config = dict(
    train_examples=90422,
    encoder_qk_norm=False,
    encoder_parallel_block=False,
    encoder_shared_expert=False,
    text_encoder_norm_position='pre',
    ema_decay=0.99,
    epochs=22.1,
)
Rows from expert 5 of block 5 of the image encoder, named by matrix and row number. Rows with one number belong to one neuron. Each number is 128 + 32 x the weight over the matrix's rms, rounded and kept within 0 to 255. All counts start at 0.
# up: expert up (encoder.blocks.5.mlp.up, 16x64x256), inputs 0-127
# down: expert down (encoder.blocks.5.mlp.down, 16x256x64, transposed), outputs 0-127
up.28 [117 126 121 154 119 122 132 105 111 164  94 164 134 110 146  88 125  79 116 130 147 122  94 131 115 118 101 133 130 108 148 121 148 143 137 107 121 121 117 131 119 131 113 130 106 150 124 143 154 126  97 140 137 160 113 124 130 107 149 158 106 133 128 125 127 101 154 135 134 114 135 113 159  84 153 148 115 125 112 119 157 132 126 114 146 119 121 141  86 127 130 136 133 125 106  93 114 127 119 136 126 116 107 126  99  92 132 117 110 152 135 115 134 105 132 125 128  99 136 134 142 119 159 112 109 117 138 100]
up.29 [194  81  76 179 130 139  69  90  24 146 108 130 140 116 120 108 135 146 139 146 179  53 124 207 180 172 101 168 147 161 156  93 154 170  98 116 107 127 128 187 191  92  93 121 116 177  82 173 139  81  87 179  77 146 151 178  79 109 170 123 154 125 108 162 104 124 161 117 103 112  85  90 100 116  99 133  85  80 132 126 160 144 131  88  39  98  65 139 128 163 203 117 102 154 143 152 196 172 172  98  94 138 133 167 134 131 144 134  98 126 111 107 127 109  67 167 145 120 135 139 189 255 118 132 186 215 164 131]
up.30 [108 118  98 132 118 125 107  95 105 140 124 146 112 142 119  98 113 151 115 115 133 128 131 107 125 142 100 132 145 134 129 119 122  98  98 113 160 108 135 129 139 145 142 136 127 157 135 134 144  97  91 154 140 122 148 152 133 145 143 121 122 123 106 121 131 130 118 147 173 154 125 123 115 131 108 145 111 123 159 153 131 118 145 124 102 137 126 136 132 156 119  90 131 139 121 105 131 128 111 128 120 122 131  90 117 138 144 126 135 150 130  89 136 100 135 106 142 136 122 110 154 134 156 139 156 123 157 120]
up.31 [117 155 131 146 123 149  83  95 112 143 118 127 138 127  96 116 130 123 123 108 114 105 132 110 146 107  98 138 137 140 133 139 151 165 122 118 144 105 118 137 126 124 110 128 124 155 148 134 120 128 151 121 133 118 122 123  79  91 138 118 131 146 147 118 133 116 116 133 152 118 171 129 108 115 139 114  90 132 159 143 112 113 136 104 149 130 157 133 113 142 144 117 137 128 115 111  92 153  91 131 137 121 149 127 104 118 105 145  94 108 131 110 144 118 110 144 173 120 142 135 145 120 110 128 122 106 125 129]
up.32 [111 137 107 144 132  92 133 117  85 117 144 148 170 142 133 138 124 127 119 115 133 106 134 113 110 139 120 126 123 144 137 140 103 139  92 113 154 136 154 155 126 142 110 139 119 129  88 117 121 138 104 119 114 152 125  88 115 111 147 152 122  99 149 132 116 152 145 115 129 128 117 120 137 143 131 121 115 145 126 148 133 148 134 141 102 121 121 159 134 101 127 117 120 160  95 139 116 116 136 135 149  91 137 148 103 119 117 143 122 157 107 119 129  60 156 133 122 120  97 141 152 154 125  99 118 125 124 133]
up.33 [134 148 139 187 114 113 124 102 123 137 119 134 117 129 129 124 131 140 136 110 132 128 114 157 137 119 133 140 129 104 117 129 122 137 119 142 115 134 123 121 134 118 122 143 112 173  96 136 107 138 139 118 117 140 104 131  92 103 143 107 110 119 131 120 147 157 137 105 130 131 111 124 123 107 115 118 118 145 183 122 114 112 105 103 166 161 120 144 120 125 122 133 146 111 105 138 125 153 118 138 121 138 117 129 119 110 156 138 159 166 153 156 137 113 162 121 135 102 106 143 119 104 144 130 161 116 117 131]
up.34 [171 213 132  50   0 239 123 230 120  40 132 131   0  87 171   0 128 122 101 146 255 175  79 219 133 146 111 233 182  16 168  60 125  83  67  91 209 115  81  17 140  68 173  70  88 178  99 103 222  90 133 134 126 211 171  33 168 130  39 236  32 229 105  53 199 136 104 141 166 142 181 113   0 194 255 118 212 103 219 139 165 166  97 158 164 120 244 209 101  82 101  52  66 188 145 141 153 112   0 150 239  27 208   0  77 190 168 136  78 192 112 106 191 174  65 114 208 156   0  93 206  36 118 105 107 187 185  91]
up.35 [137 110 124 133 106 116 103 120 120 140 109 125 135 121 164  63  77 114 114 107 160 107 121  84 123 112 120 121 138 155 136 104 126 122 118 133 150 127  99  93 140 139 144 130 116 105 105 127 132 118 122 127 111 109 169 147 110 105  88 113 151 103 130 121 132 120  83 140 104 127 106 113 127 115 120 107 110 130  95 120 130 120 140 110 134 141 137  75 115 147 132 130 108 150 118  92 122  98 130 108 101 154 122 136 149 119 124 116 111 119 158 133 136 100 106 118 105 182 141 131 145  92 113  94 128 110 105 119]
up.36 [148 142 162 106  92 105 123 101 102  72 106 104 194 135  40 100 131  83 211 115 239  68 126 203 139  70 157 112 186 141 224 104  75 145  63 246 138 163 151 131 154 178 151  74 145 167  89 158 198 179 144 209  98 138 128  80 125  82 164  68 207 105 223 191 142  89  58 153 122 170  31  95  77  66 187  90 113  17 223 126 138 124 164  62 142 180 131 128  99 171 113  91 143 226 105 190 180  76 170 111  94  62 109  66 187 179  82  77 100 144 113  84 153 132 140 126  50  63  87 164 187  85 144 175 134 109 120 160]
up.37 [158 145 142 140 141 102 141 139 106  90 143 142 151 127 117 116 112 154 111 128 143 105 112 127 129 119  78 120 129 132 118 150 147 126 152 146  96 133  94 123 134 150 110 100 131 171  97 145 138 138  88 121 130 144 139 156 145  92 124 139 127 135 140 130 142 141 123 126 106 116  90 103 119  57 137 118 131 123 155 148  97 145 144 134  97 148 123 152 106 138 160 163 124  80 124 110 141 136 115 108 114 113 105 124  86 127 110 134 145 137 129 101 139 137  99 130 131  99 126 129 137 112 140 134 102 127 135 147]
up.38 [104 137 139 110  62 143 125 169  71 125 113 129 124  93 123 171 121 197 122 106 109 142 138 140 172 147 112 133 187 111 131 155 123 148  89 157 161 134  93 163 144 120 172 108 102 159 153 206 107 129 149 190 124 121 126 196 104 107 145 172 143 123 150 126 102 124 190 119 139 122 119 127 133  72  88 106 108  97 152  87 190 124 104 108 121 140 108 147 128 151 169 104 145  97 125  60 115 161  97 133 174 149 148 101  50 123 152 159 117 131 139 108 139 148 114 159  93 135 171  85 151 155 149  71 116 112  86 138]
up.39 [150 116 124 159 109 132 113  62 129 135 151 144 162  67 151 123 102 134 122 111 145 135 150 104 135 130 110 148 134 130 117 141 135 124 148 130 123  77 132 120 127 142 111 156 128 157 116 150 148 103 129 137 104 132 154 136 100 114 153 140 110 142 127 123 134 153 158 137 117 158 112 104 132  79 148 114 137 129 141 132 153 128 137 111 139 109 144 148 142 133 136 102 125 155 146 150 148 154 137 157 109 117  84 101 126 183 123  99 116 119 132 123 138 118 133 151 117 108 141 169 130 141 143 130 133 144 152 115]
up.40 [136 128 161 101 142  99 125 116 147  72 108 137 161 134 148  85 117 132 119 143 132  85 145 123 109 110  75 107 118 130 102 165 147 119 132  96 176 100 155  92 158 142 125 172 153 122  90 139 139  95  73 112 114 132 153 145 133  94 147 126 124 131 118 132 140  93 171 120 111 116 142 121 139 117 172 155 130 135 109 112 122 148 152 139 120 185 127 105 137 139 130  97 135 109 112 118 123 133 132 150 172 115 129 139 131 169 134 144 122 117  90  93 104 120 131 133 113  84 129 157 131 100 122 120 137 125 161 135]
down.28 [129 131 157 134  84 106 156 167 184 161 122  94 115 131 151 103 145 134  64 135 150  94 181 153 147 118 139 109 140 119  70  95 118 144 122 116  74 139 133 134 127 113 112 114 158  82 130 125 112  97 114 101 132  94 159 158 135 176 174  88 165 157 102  88  93 108 113 178 171 132 181 137 147 111  88 135 149 118  87 131 105 133 112 150 149 154 114 174 137 154 112  90 159 119 112 106 173 139  75 134 107 120 114 175  99 164  95 113 122 109 138 116 125 117 107 126 130 152  91 105 141 118 153  96 179 166 153 140]
down.29 [ 66 136 134  48 118  99 150 142 119  91  81 128 143 156  84 106 182 172 139 117 120 105 135 118 184 147 125 133 159 157 120 129 158 199 109 176 133 145 113 137  60 154 115 171  63  94 118 140 119 111 133 151 132  93  90  94 149 160 113 163 165 121 198 152 155 150  71 101 123 157 110 148 156 115 111 148 116 148 117  93 142 156 164 126 120 146 109  89 127 171 125 160 107 114 128  98 143 144 134  99 119 101  93  96 128 100 142 152 119 134 120 117 182 109 228 114 194 143  85 165 132 168  89 126 105 142 172  65]
down.30 [128 147 114 133 108  99 168 133 154  85 114 111 129  96 155 154 167  95  88 137 124 108 100 104 128  64 159 158  86  97 148 172  55  86 166 138 194 121 121 104 137 108 165 114  85 136 144 103 113 114  97 111  81  63 178 147 100 119 143  79 107 145  99 153 168  90 105 112 142 112 114 101 107 120 138 111  98  93 161 130  96 109  94 136 116 105 131 114 107  98 100 143 155 141 183 142 119 128 147 124  97  94 162  86 125 105 114 180 163 170 143 115 168 146 126 185 149 126 133 100 184 131 111 166 108 130 114 124]
down.31 [145 104 118 145 123  68 129 114 102 128  97 112  96  55 141 140 135  80 138 170 142 176 142  70 127 158  70 109 122 155 102 121  91 128 105 112 138 159 153 168 182 128 125 182 125 111 161 137 168  99  78 210 142 126 157 149 119 131 128  94 135 137 140 136  72 106  97 149 158 170 135 132 110 156 104 103 135 162 116 125 138 130  91  69 162 114 105  85 117 142 100 138 137 116  94 130 151 123 171 169 121 140 138 131 139 111 126 137 135 107 125 168 124 142 125 130 127 137 112 150  87  95 116 155 137 209 133 130]
down.32 [ 69 152  88 120 121 152 110 154  78 158 137 126 134 167  80 107 122 131 120 131 122  99 152  96  96 173 149 124 169 134 175 127 126 127 155 146 158 102  83 126 115  80 129 100  93 133 105 144 113 103 145 107 147 102 132  90 132 128 125 158 103 120 121 109  72 149 126  72 152 129 103 130 141 135 122 107 143 112 140 141 102 141 124 110 120  84 116  97 108  93 121 145 128 129 129 167  91 142 150  90  90 122 102 134 108  89  74 142 175 102 138  81  97 159 121 142 122 146 181 122 121 137 120 142 132  38 114 127]
down.33 [ 92  95 100  64 121 157 112 127 117 103 130 127 136 153 112 139 133 133 115 101 135  76 117 128 129  95 148 124 105 148 114 138 118 138 143 115 109  91  99 104 119 125  99 151 142 100 105 153 124 158 150 156 103 138  79  95  88 131 136 132 120 117 109 117 128 104 119  84 107 155 167 159 148 147 147 172 100  80  78 155 104  95  85 146 120 142 116 136 114 143 138  72 132 125 148 100 152 150 173 109 129 117 176  93 116 124  90 148  94 128 103 122 131 116 143 102 116 131  62 164 139 109 104 140 125 109  48 146]
down.34 [132 205 167 178 104 180  75 165 122 110 138 109 111 171 131 171 102 174 165 168 165 187 117  86 130  63 129 213 146  64 213 220 156 136  60 144 198 210 221 164 231 145  91  90 165  26 152 218 161 135 142  92 204  69  85 133  25 142  75  70 160 117 153  30 199  17 144  94 213  52  70  30   0  74  40 134 162  42 161  46 138  28 226 161 255 148 165 117 160 159 120 137  89 156  99  62 216 197  85 130 118 125 158  66 208 107 160 127 131 158 240  38 107 207 174   2  94 153 153  64 128 104 203 170 173 110  55  37]
down.35 [102 114  78 178 121 109 113 173 109 135 139 117 165 183  98 142 113  81 137 170  96 170 121 128 174 130 123 163 154 101 128 128 142 152 116  98 149 163 116 145 201 101 109 140 132 129 102 141 141 114 128  93 104 115 109 183  91 123 110 111 105 157 182 138 104  95  77 118 135 147 127  78 127 139 167 150  82  80 126 150 125 124 155 173 110 178 154 147 135 127 131 117 155 125 123 101 155 148 127 121 131 153 157 116 107 150 116 131 177 135 102 101 114 166 187  89 119 100 108 160 107 147 126 175 121  79 197 154]
down.36 [173 137 146 124  88 120 107 163 204 245 170  71 198  89  63 168 156 101 131 116  80 178 126 125  94 150 145  42 120 136 151 154 114 104 153  99  82 121  92 199  78 170 118 103 147 131 243  64 130 103 191 157 147 166 163  74 184 145 118  91 135 127 147 161 142 140  95 151 173 165  87 129  95 159  98  85  99 129 150 101 131  50 164  71 129  87 122 129 170 107 102 141 177 118 137 180  93 154 100  85 126 136 102 143  99 160  60  93 135 129 192 110 168 130 142 132 146  62 117 184 153  91 135 143  55 182 103 121]
down.37 [160 151 154 154  79 104 164 135 133 127 160 115 142 176 125 121 103 105 119 151 115 127 114 118 133 168 110 138 156 113 184 121 116 181 160 118 139 153 155 116 136 159 139 159 159 109 113 142  99 149 120 157  98 146 102  87 151 133 101 151 157 117 145 119 167 103 127 102 128 146 105 113  85 125 133 120 122 161 138 127 187 111 130 115 140 158 137 169 129 109  85 165 130 133 175 147 150 157 131 111 129 171 174 134 147 138  89 151 117 118 108 100 128  88 168 139 126  94 113 119 126 103 124 108 135 151 114 132]
down.38 [122 164 117 145 147 188 184 152 133 108 149 104  74 153 157  88 186 104 143  89 147 132 127  95 195 156 183 172 152 100  85  99 129  79 149 162 120  97 105 141 143  75  93  81 149 157 136 113 153 124  64  81 127 131 116 178 169 170  90 203 100 104 127 136 144  96 130 109 163 148 154 134 131 198 228 122 102 154 166 115 131  87 121 140 145 142 175 135 129 110 166  87 139 118 158  81 155 131 120 115 155 141 174 106  79 160 186 113 130  76 139 107 157 124 126 145 144 134 118 146 174 106 142 113 140 124 142 159]
down.39 [ 99 147  82 103 139 118 134 115 135  77 155 104 181 126 150 168 156 109 213  36 136 132 135 126 144 155 117 127 101 137 147 111 121 152 116 126 157  90 117 137 110 156 160 142  92 117  76 102 128 153  87 104  97  65  84 127 106 142 127 149 121  84 199 107 157 169 154 111 108 101 133 111  86 154 104 112 185 101 108 117  95 101 144 144 189 115  98 119 127 118 138  85 139 113 151 144 122 146 120 158  77 119 138 113  81 120 133  93 148 109 147 124 128 147 166 149 143 111  98 174  89 160 104 171 133  95  96  79]
down.40 [ 81 108 160 122 117 118  64 123  82 154 101 121 153 102 113 137 136 140 143 190 172 164 143 167  99 105  86  95 136 102 139  89  96 175  97 144 117 122 159  99 171 134 127 139  98 138 173  90 115 142  67 141 110 172  78 174 130 132 135 146 140 110 151 141 114 108 117 126 123 104 138 131 150 117 115 138 142 131 180 116 125 113  71 129 129 118 186 116 119 115 112 145 139 101  76 108 135 152 133 105 110 150 147 119 133  94 132 115 118 118 139 123  90 130 126 132  90 111 168 124  67 137 160 109 176  97 112 104]