config = dict(
    embed_dim=256,
    text_encoder_activation='gelu',
    steps=3900,
)
Rows from block 4 of the image encoder of a small contrastive image-text model, named by matrix and row number. Rows with one number belong to one neuron. Each number is 128 + 24 x the weight over its row's rms, rounded and kept within 0 to 255. All counts start at 0.
After each neuron's rows are labels from the 100 images, of 14848, where the neuron reaches its highest value: "top examples" is what is common among them. Only what is clearly more common there than usual is listed. The data: photos of plants and fungi (iNaturalist).
# fc1: MLP up (encoder.blocks.4.mlp.fc1.weight, 512x256), inputs 208-255
# fc2: MLP down (encoder.blocks.4.mlp.fc2.weight, 256x512, transposed), outputs 208-255

fc1.131 [177 143 160 109 126 107 110 190 147 110 128 135 156 102 141 172 116 131 163 118 100 113 143 112 159 142 117 137  74 159  97 113 146 108  93 164 130 176 121 145 106 134 104 117 149 105 189  92]
fc2.131 [100 157 144 157 107 113 116 133 107 107 155 117 126 133  99 135  71 125 138  98  77 151 132 122 125 142 147 137 113 150 117 119  87 135 152 116 115 147 159 132  87 125 101 164 145 125 117 104]
top examples: phylum Basidiomycota; class Agaricomycetes; order Polyporales

fc1.331 [113 113 152 155  85 145 145 153 143 114 121 134  95 117 123 108 125 138 108 147 196 121 108 131 144 124 133 122 104 139 129 103 170 118 100 112 104 129 128 139 145 178 158 134 120 127 152 138]
fc2.331 [137 138 126 141 147 121 156 109 126 122 133 140 131 133 122 119 165 119 126 130  99 137 124 119  58 130 131 129 162 128 140 117 122  97 176 116  92 132 165  91 138 138 109 184 123  74 133 104]
top examples: order Fagales

fc1.459 [162 144 113 145  84 183 109 176 121 109 126 130 143 140 154 125 191 132 142 136 152 132 138 111 157 155 102  93 141 100 116 139 129 120 131 140 176 150 120 142 141 140 119 140 169 123 125 150]
fc2.459 [137 146 162 139 119 151 100 106 126 110 112  97 149 158 152  91 121 158 125 157  91 114 146 146 157 150 147 122 103 143 124 137  60 171 149 126 117  66 175 134 119 122 138 111 127 152 133 138]
top examples: order Asparagales; family: Asparagaceae; text has "yucca"

fc1.436 [125 171 120 136 119 134  92 134 118 128 111 147 160 128 117 124 104 124 131  97 138 152  83 129 156 163  91 113 125 138 114 159 180  89  96 120 148 110 119 166 155 123 139 149 107 104 119  99]
fc2.436 [113 127 113 139 100  91 122 170 120 144 140 119  88 144 112 133 132 135 114 121 188 115 108  74 100  97 142 109 129 103 129 129 130 184 147 159 116 118  78 111 136 134 120 102  75 139  88 135]
top examples: order Fagales

fc1.234 [146 128 167 162 125 174 130 170 130 142 109 151 124 129 101 102 120 140 151 145 122 166 129 114 106 124 118 119 126  93  91 120 139  99 128  89 140 154  98 119 126 129 154 109 160 139 136 109]
fc2.234 [120 126 130 126 139 154 108 116 123 133 121 134 158 124 113 139 107 132 130 151 121 118 165 105 111 123 140 153 156 168 134 144 142  91 114 140 113  96 113  93 150 149 172 137 108 149 137 107]
top examples: order Caryophyllales

fc1.356 [103 143  79 125 114 128 142 142 159 131 136 167  88 146 161 156 145 116 132 163 142 127 158 152 151 163 134 103  94 121 113 123 134 142 159 138 136 109 120 145 119 144 143 166 163 140 118 182]
fc2.356 [133 142 109  89  58 145 153 113 146 141 119 144 130 109 120 147  90 136 117 113 114 139 117 124 129 124 154 133 185 171 160  64 116 150 148 150 115 146 100 118 178 151 119 146 146 138 123 136]
top examples: order Pinales; class Pinopsida

fc1.218 [131  86 128 136 154 134 133 142 158 133 120 106 128 122 107 174 116 112 164 137 170 138 152 121 185 116 137 100  83 130 141 176 134 146  91 111 141 139 129 144 147 152 108 101 126 136 124 153]
fc2.218 [137 163 161 126 114 171  93 150 116 165  90 161 124 101 141 114 130  94 137 104 113 162 145 132 144 162 159 112 131  99 141 148  90 154 124 117 121 145 125 134 126 128  36 140 175 130 149 116]
top examples: order Asterales; family: Asteraceae

fc1.224 [149 143 114 119  84 147 126 177 139 108 113 130 123 148 121 117 154 176 112 108 172 157 113 127 117 134  77 101 117 114 172 175 176 132 114 128 100  97 146 122 191 156 145 122 109 135 127 111]
fc2.224 [101 115 119 103 106 138 115 123 149 143 144 169 101 136 124 129  93 117 131 126 113 132 146 153 120 140  95 128 164 116 130 133  88 165 139 142 137 124 147 112 130  82  64 150 128 145 172 127]
top examples: order Asterales; family: Asteraceae

fc1.483 [118  86 133 161  81 128 158 150 116 137 108 149 127 119 150 141 110 109 108 137 119 120 120 124 167 133 114 121  76 127 110 148 151  89 137 161 173 145  91 128 128 139 145 124 145  75 150 190]
fc2.483 [193 131 130 159  90 159 156  78 120 110 117 143 149 157 126 133 131 114 132 121  97 118 151 138 134 109 128 147 112 145 152 105 123  96 140 164 132 123 161 110 136 129 143 107 122 140 142 120]
top examples: order Pinales; class Pinopsida

fc1.487 [137 193 158 152 137 131 150 103 125 136  89 189 142 156 133 112 170 131 118 150 124 141 139 149 115 144 114  94 154 144 133 133 128 152 118 155 126 161  91 192 182 122  99 135 124 120 140 124]
fc2.487 [139 138 144 166  99 100 136 152 112 147 176 125 126 137 126 113 116  83 142 138 125 151  85 136 140 116 107 111 119 152 140 165 113 144 138 181 140 132 121  64 121 123 132 111 134 131 156 116]
top examples: text has "yellow"

fc1.368 [150 146 166 172  99  98 132 199 101 111 119 113 133 109 124 159  75 166 129  88 179 172 127  99 143 148 125 132 120  97 142 159 158 128 110 147 105 131  97 159 146 153 112 118 134 113 166  89]
fc2.368 [143 135 150 122  91  98 132 176 103 136  91 118 108 124 120 145 116 138 131  96 129 133 159 155 164 128 151  84 132  90 121 158 101 167 162 123 143 108 176 164 126 123  88 143 127 174 131 129]
top examples: order Pinales; class Pinopsida

fc1.507 [148 114 125 182 107 118 146 145 111 143 109 116 103 123 139 135 123 137 130 135 149 122 134 153 140 208 128 154 135 116 170 149 165  91 103 140 175 106 173 163 190 123  99 164 134  99 111 100]
fc2.507 [132 110 109 148 124 115  96 133 133 120 115 149 147 123 132 132 114 120  86 104 112 124  95 105 109 110 133 146 137  83 125 104 133  98 165 160  92 148 134 102  85 100 144  99 108 141 131 127]
top examples: order Caryophyllales; family: Cactaceae

fc1.53 [160 110 176 165 116 198 158  97 127 147  96  69 105 108 122 144 120 161 113 114 144 126 116 106 167 142 153 121 130 138 128  97 118 143 165 150 126 125  99 138 151 108 113 167 130 148 113 115]
fc2.53 [ 96 138 126 122 138 109 148 135 146 165 148 114  98 128 137 155 119 124 135 129 100 136 106 124 117 107 113 156 137 113 156 130 133  52  92 153 116 154 142 119 102 130 107 120 148 173 121 144]
top examples: class Liliopsida

fc1.61 [105 102 151 122 119 121 124 129 142 173 104 139 100 140 131 137 151 135 157 150 105 159  97  92 159 129  72 145 138 170 118 125 173 104  65 131 147 116 126 147 184 109 121 130 167 125 118 135]
fc2.61 [156 110 134 129 108 115 111 124  95 113 139 118 138 127 135 116 144 116 138 128 104 129 107 151 112  96  97 189  94 119 150 128 130 134 108 143  89 197 130 121 142 117 121 180 151  64 136 100]
top examples: order Caryophyllales; family: Cactaceae; text has "echinocactus"

fc1.67 [ 82 175 151 117 110 117 152 133 115 115 119  94 118 128 102 147 128 139 139 115 136 179 124 146 147 155 134 126 144 136 116 146 142  82 139 151 131  91 110 119 106 126 120  89  90 107 127 103]
fc2.67 [127 138 136 141 141 123 170 136 134 160 129 114 105 175 119 127 121 101 118 131 106 131 130 129  92 151 128 158 146 155 156 116 132  88 174  80  72 119 123  68 149 128 135 162 154 163 131 124]
top examples: order Lamiales

fc1.172 [114 164 138 141 119 125 173 146 120 124  97 158 125 133 140 162 162 157 133 165 158  96 103 114 121 166 127 132 134 113 161 161 141 135 117 170 169 116  93 153 118 151 148 152 116 125 154 188]
fc2.172 [121 125 130  76 108 140 147 152 167  75 143 166 120 136 159 119 126 112 143 153  94 150 133 118 138 121  96 142 137  93 126 114 140 134 145 138 162 113 162 144 134 121 100 124  78 154 163 173]
top examples: order Asterales; family: Asteraceae

fc1.335 [102 135 155 137 140 192 149 176 148 121  99 148 129 170 143 149 103 162  70 108 141 140 141 192 136 119 158 117  99 112 170 141 152  94 137 120 154  86  73 127 120 127 111  74 135 113 145 118]
fc2.335 [116 161 131 127 136 128 137 115 130 161 133 123 112 162 100 137  99 170 144 120 144 134 173 147 112 175 134  85 173 127 139 155 155 142 131 118 128 125 148 108 142 119 102 139 121 121 154 114]
top examples: kingdom Fungi; phylum Basidiomycota; class Agaricomycetes

fc1.496 [ 82 141 117 151  88 112 147 168 181 149 147 155 125 124 143 125 116 155 100 129 169 101 126 110 162 124 110 107  90 138 136  90 152 119 132 119 117 134  88 141 117 143 173 143 136 102 171 136]
fc2.496 [127 118 138  97  64 127 121 144 148 137 114  98 157 151 137 125 151 145 122 141  77 125 121 133 170 125 137 134 113 119 122 101 121 128 152 129 154 121 147 147 114 114 198 146 129  95 140 134]
top examples: order Pinales; class Pinopsida

fc1.398 [109 119 159 186 109 129 115 152 137 110 106 207 145 123 138 110 138 124 109 153 104  72 128 122 180 130 118 110 138 129 133 136 125 140 117 153 108 145 111 133 116 119 134 138 158 107 106  75]
fc2.398 [174 129 116 125 154 150 133 119 158 124 112 173 139 120 113 109 122 151 173 107 121 126 133 143 124  94 122 106 140 138 151 134 129 116 129 143 187  98 160 116 103 129 122 134 102 128 136 120]
top examples: phylum Basidiomycota; class Agaricomycetes; order Polyporales

fc1.143 [150 130 139 136 117 145 104 161 101  95  96 112 157 148 155 125 114 108 122 107 129 112 119 111 147 135 130 122 121  84  89 143 110 124  95 105 128 179 121 130  84 142 116 130 155 111 141 124]
fc2.143 [135  92 146 100 128 115 112 143  79 112 169 180 164 125 136 119 125 155 113 109 117 134 109 179 172 103 119 118 145  65 130 165 109 153 108 140  87 175 143 107 103 113 103 130 119 163 124 113]
top examples: phylum Basidiomycota; class Agaricomycetes; order Polyporales

fc1.154 [141 151  78 131 125 155  96 158 170 111 154 132 157 113 144 159 126 145 120 128 151 136 144 110 110  96 108 143 103  89 164 129 127 119 163 194 132 150 150 147 107 116  90 110  95 132 124 123]
fc2.154 [131 116 157  60 103 154 151 112 133 131 129 123  74 134 100 104 118 123 133 132  72 111 114 151 117 115 150 171 125 121 139  69 111 117 133 159 111 108  97 141 124 143 112 155 158 120 128 129]
top examples: order Pinales; class Pinopsida

fc1.371 [128 123 146 140 127 149 121 115 141 134  77 170 132 149 102 163 138  96 130 114 158 127 144 132 124 162 141  99 125 143 125 146 158 128 109 139 109 159  87 102  96 143 123 126 135 103 103 140]
fc2.371 [150 134 140  98 138 146 149  91 129 102 142 135 133 150  92 116 125 139 107 160 149 143 140 129 183 176 128 145 114 106 129 110 138 162 135 112 143 136 138 129 152 150 140 119 115  89 125 131]
top examples: order Lamiales; family: Lamiaceae

fc1.290 [117 156 147 123 135  67 127 169 142  94 142 160 166 155 130 104 132 129 135 100 172 122 124 118 123 158 114  97  96 122 118 167 157 166 140 151 143 132  94 184 147 153  80 136 124 102 101  93]
fc2.290 [110 106 138 159 148 148 119 113 113 143 122 149 140 168 136 128 152  88 134 155 130 154 119  93 115 137 130 126  86 112 127 132 139 115 125 162 109 123 123 127 152 127 175 140 118 142 112 127]
top examples: order Asparagales; family: Asparagaceae; text has "yucca"

fc1.268 [143 160 125 123 108 111  93 168 125 166 117 129 137 146 151 119  50 125 116 139 137 110 143 104 106 171 162 171 131 108 123 150 127 140 150 119 118 117 134 152 109 131 153 116 113 158 154 154]
fc2.268 [148 135 110  99 123 146  84 137 145 116 155 103  94 106 164 145  98 133 152 129 125 118 119 122 125 135 126 180 129 159 119 130 156 122  62 105 111 134 155 138 137 119 183 140 130 127 151  99]
top examples: order Fagales

fc1.120 [191 161 127 145 131 105 128 158  97 141  97 124 111 159 145 167  95 171 130 125 170 152 131 112 146 149 119 118 117  88 148 135 119  98 128 141 127 153  57 132 176 119 152 140 154 127 158 148]
fc2.120 [132 157 132 120 122 150 143 112 141 139 141 191 134 111 119 100 156 118 130 123  84 133  95 121 143 154 119 180  74  72 127  99 148 132 121 174 133 151 129 148 109 129  71 164 160 134 121 106]
top examples: order Pinales; class Pinopsida

fc1.199 [153 154 126 128  76 150 144 170 132  93 114 111 116 101 143 132 125 100 144 120 150 152 113 142 111 161  92 126 102 102 141 166 111 115 118 137 134  81 114 127 139 138 113 142 132 134 124 110]
fc2.199 [119 178 136 108 161 151 120 139 157 102 104 163 148 133 102 145 140 100 136 138 158 143 124 149 139 125 128 134 126 170 146 148 125 105 120 114 144 118  94 127 147  93 136  96 179  75 132 119]
top examples: order Asterales; family: Asteraceae

fc1.330 [109 148 134 155 115 158 128 149 134 121 114 115 114 111 123 135 139 140 127 136 183 161 132 134 148 178  90 116 140 181  94 128 192 109 135 144 129  99 125 140 136 108 132 145 143  86 133 138]
fc2.330 [148 128 141 111 129 115 157 113 161 184 146 180 120 122 127 142 108 117 140 136  91 107 120 113 149 135  96 136 159 161 135  87 154 100 133  95 118 157 147  87 138 117 151 142 120 163 145 135]
top examples: kingdom Fungi; phylum Basidiomycota; class Agaricomycetes

fc1.43 [159 149 158 101 132 151 111 156 147 173 146 159  99 121 127 135 102 130  98 100 124  99 122 141 147 109 119 100 122  93 119 144 185  88 158 126 124 118 127 172 140 110 124 136 115 122 121 104]
fc2.43 [131 133 157 160 151 137  95  95 144 108 138 120 146 107 101 156 142 155 104 125 113 128 100 102 142 192  96 141  87  81 127 116 132 122 140 137 125 115 159 107  98 115 158 119  95 108 120 113]
top examples: order Caryophyllales

fc1.149 [159 115 133 154 134 130 132 171 141 128 141 123 137 152 105 121 140 116 132 111 149 134 116 117 161 197 105 118 127 100 165 159 177 120 115 123 132 130 108 157 132 127  93 127 131 159 127 139]
fc2.149 [127  52 116 149 110 163 137 112 146 126 139 106 127 126 133 128 154 138 127 119 114 122 137 116 123 132 129 149 156 125 131  83 115  71 161 159 106  80 138  83 127 153 181 183 120 117 123 144]
top examples: order Asterales; family: Asteraceae

fc1.404 [ 96 100 158 150 106 209 143 146 109 145  95 113 113 106 111 124 151  96 141 114 115 109 119 148 128 152 112 121 143 108 151 134 143 137 108  83 112  92 122 150 130 163 139 114  96 120 125 137]
fc2.404 [151  89 124 106 121 154  93 118 127 146 145 110 151 103 140  86 134  92 160 138 135 149 150 136 154 115  96 133 150 119 139  94 166 143 115 136 115 167 124 128 136  88 137 123 138 140 150 109]
top examples: order Caryophyllales; family: Cactaceae

fc1.456 [118 155 106 160 136 147 157 131 148 129  96 135 129 115 130 153 121 130  91 148 127 171 138 170 146 151 104 125 137 102 151 133 132  95 113 123 147 114 133 163 146 169 102 122 158  90  90  79]
fc2.456 [140 147 169 128 141  84 169 125 131 163 174 111 119 130 122 128  98 146 116 137 109 137 140 111 144 138 135 156 114 143 158 174 101 123 142 117 127 121 136 137 114 134 144  80 109 100 127 124]
top examples: order Ranunculales

fc1.403 [ 48 156 150 124 124 121 120 152 118 147  94 124 173 151 152 146 164 102 154  97 172 147 132 158 131 141 114  95 188 134 148 170 142 109 148 132 113 126 121 169 115 117 104 132 149 102 155 122]
fc2.403 [157 131 175 148 138 135 112 145 109 130  99 151 137 118 108 131 132 143 130  83 129 139 116 130 104 151 126  78 150 152 132 104 131 123 138 127 114 135 140 160 200 139  99  76 122 168 104 106]
top examples: class: Liliopsida; order Asparagales; family: Asparagaceae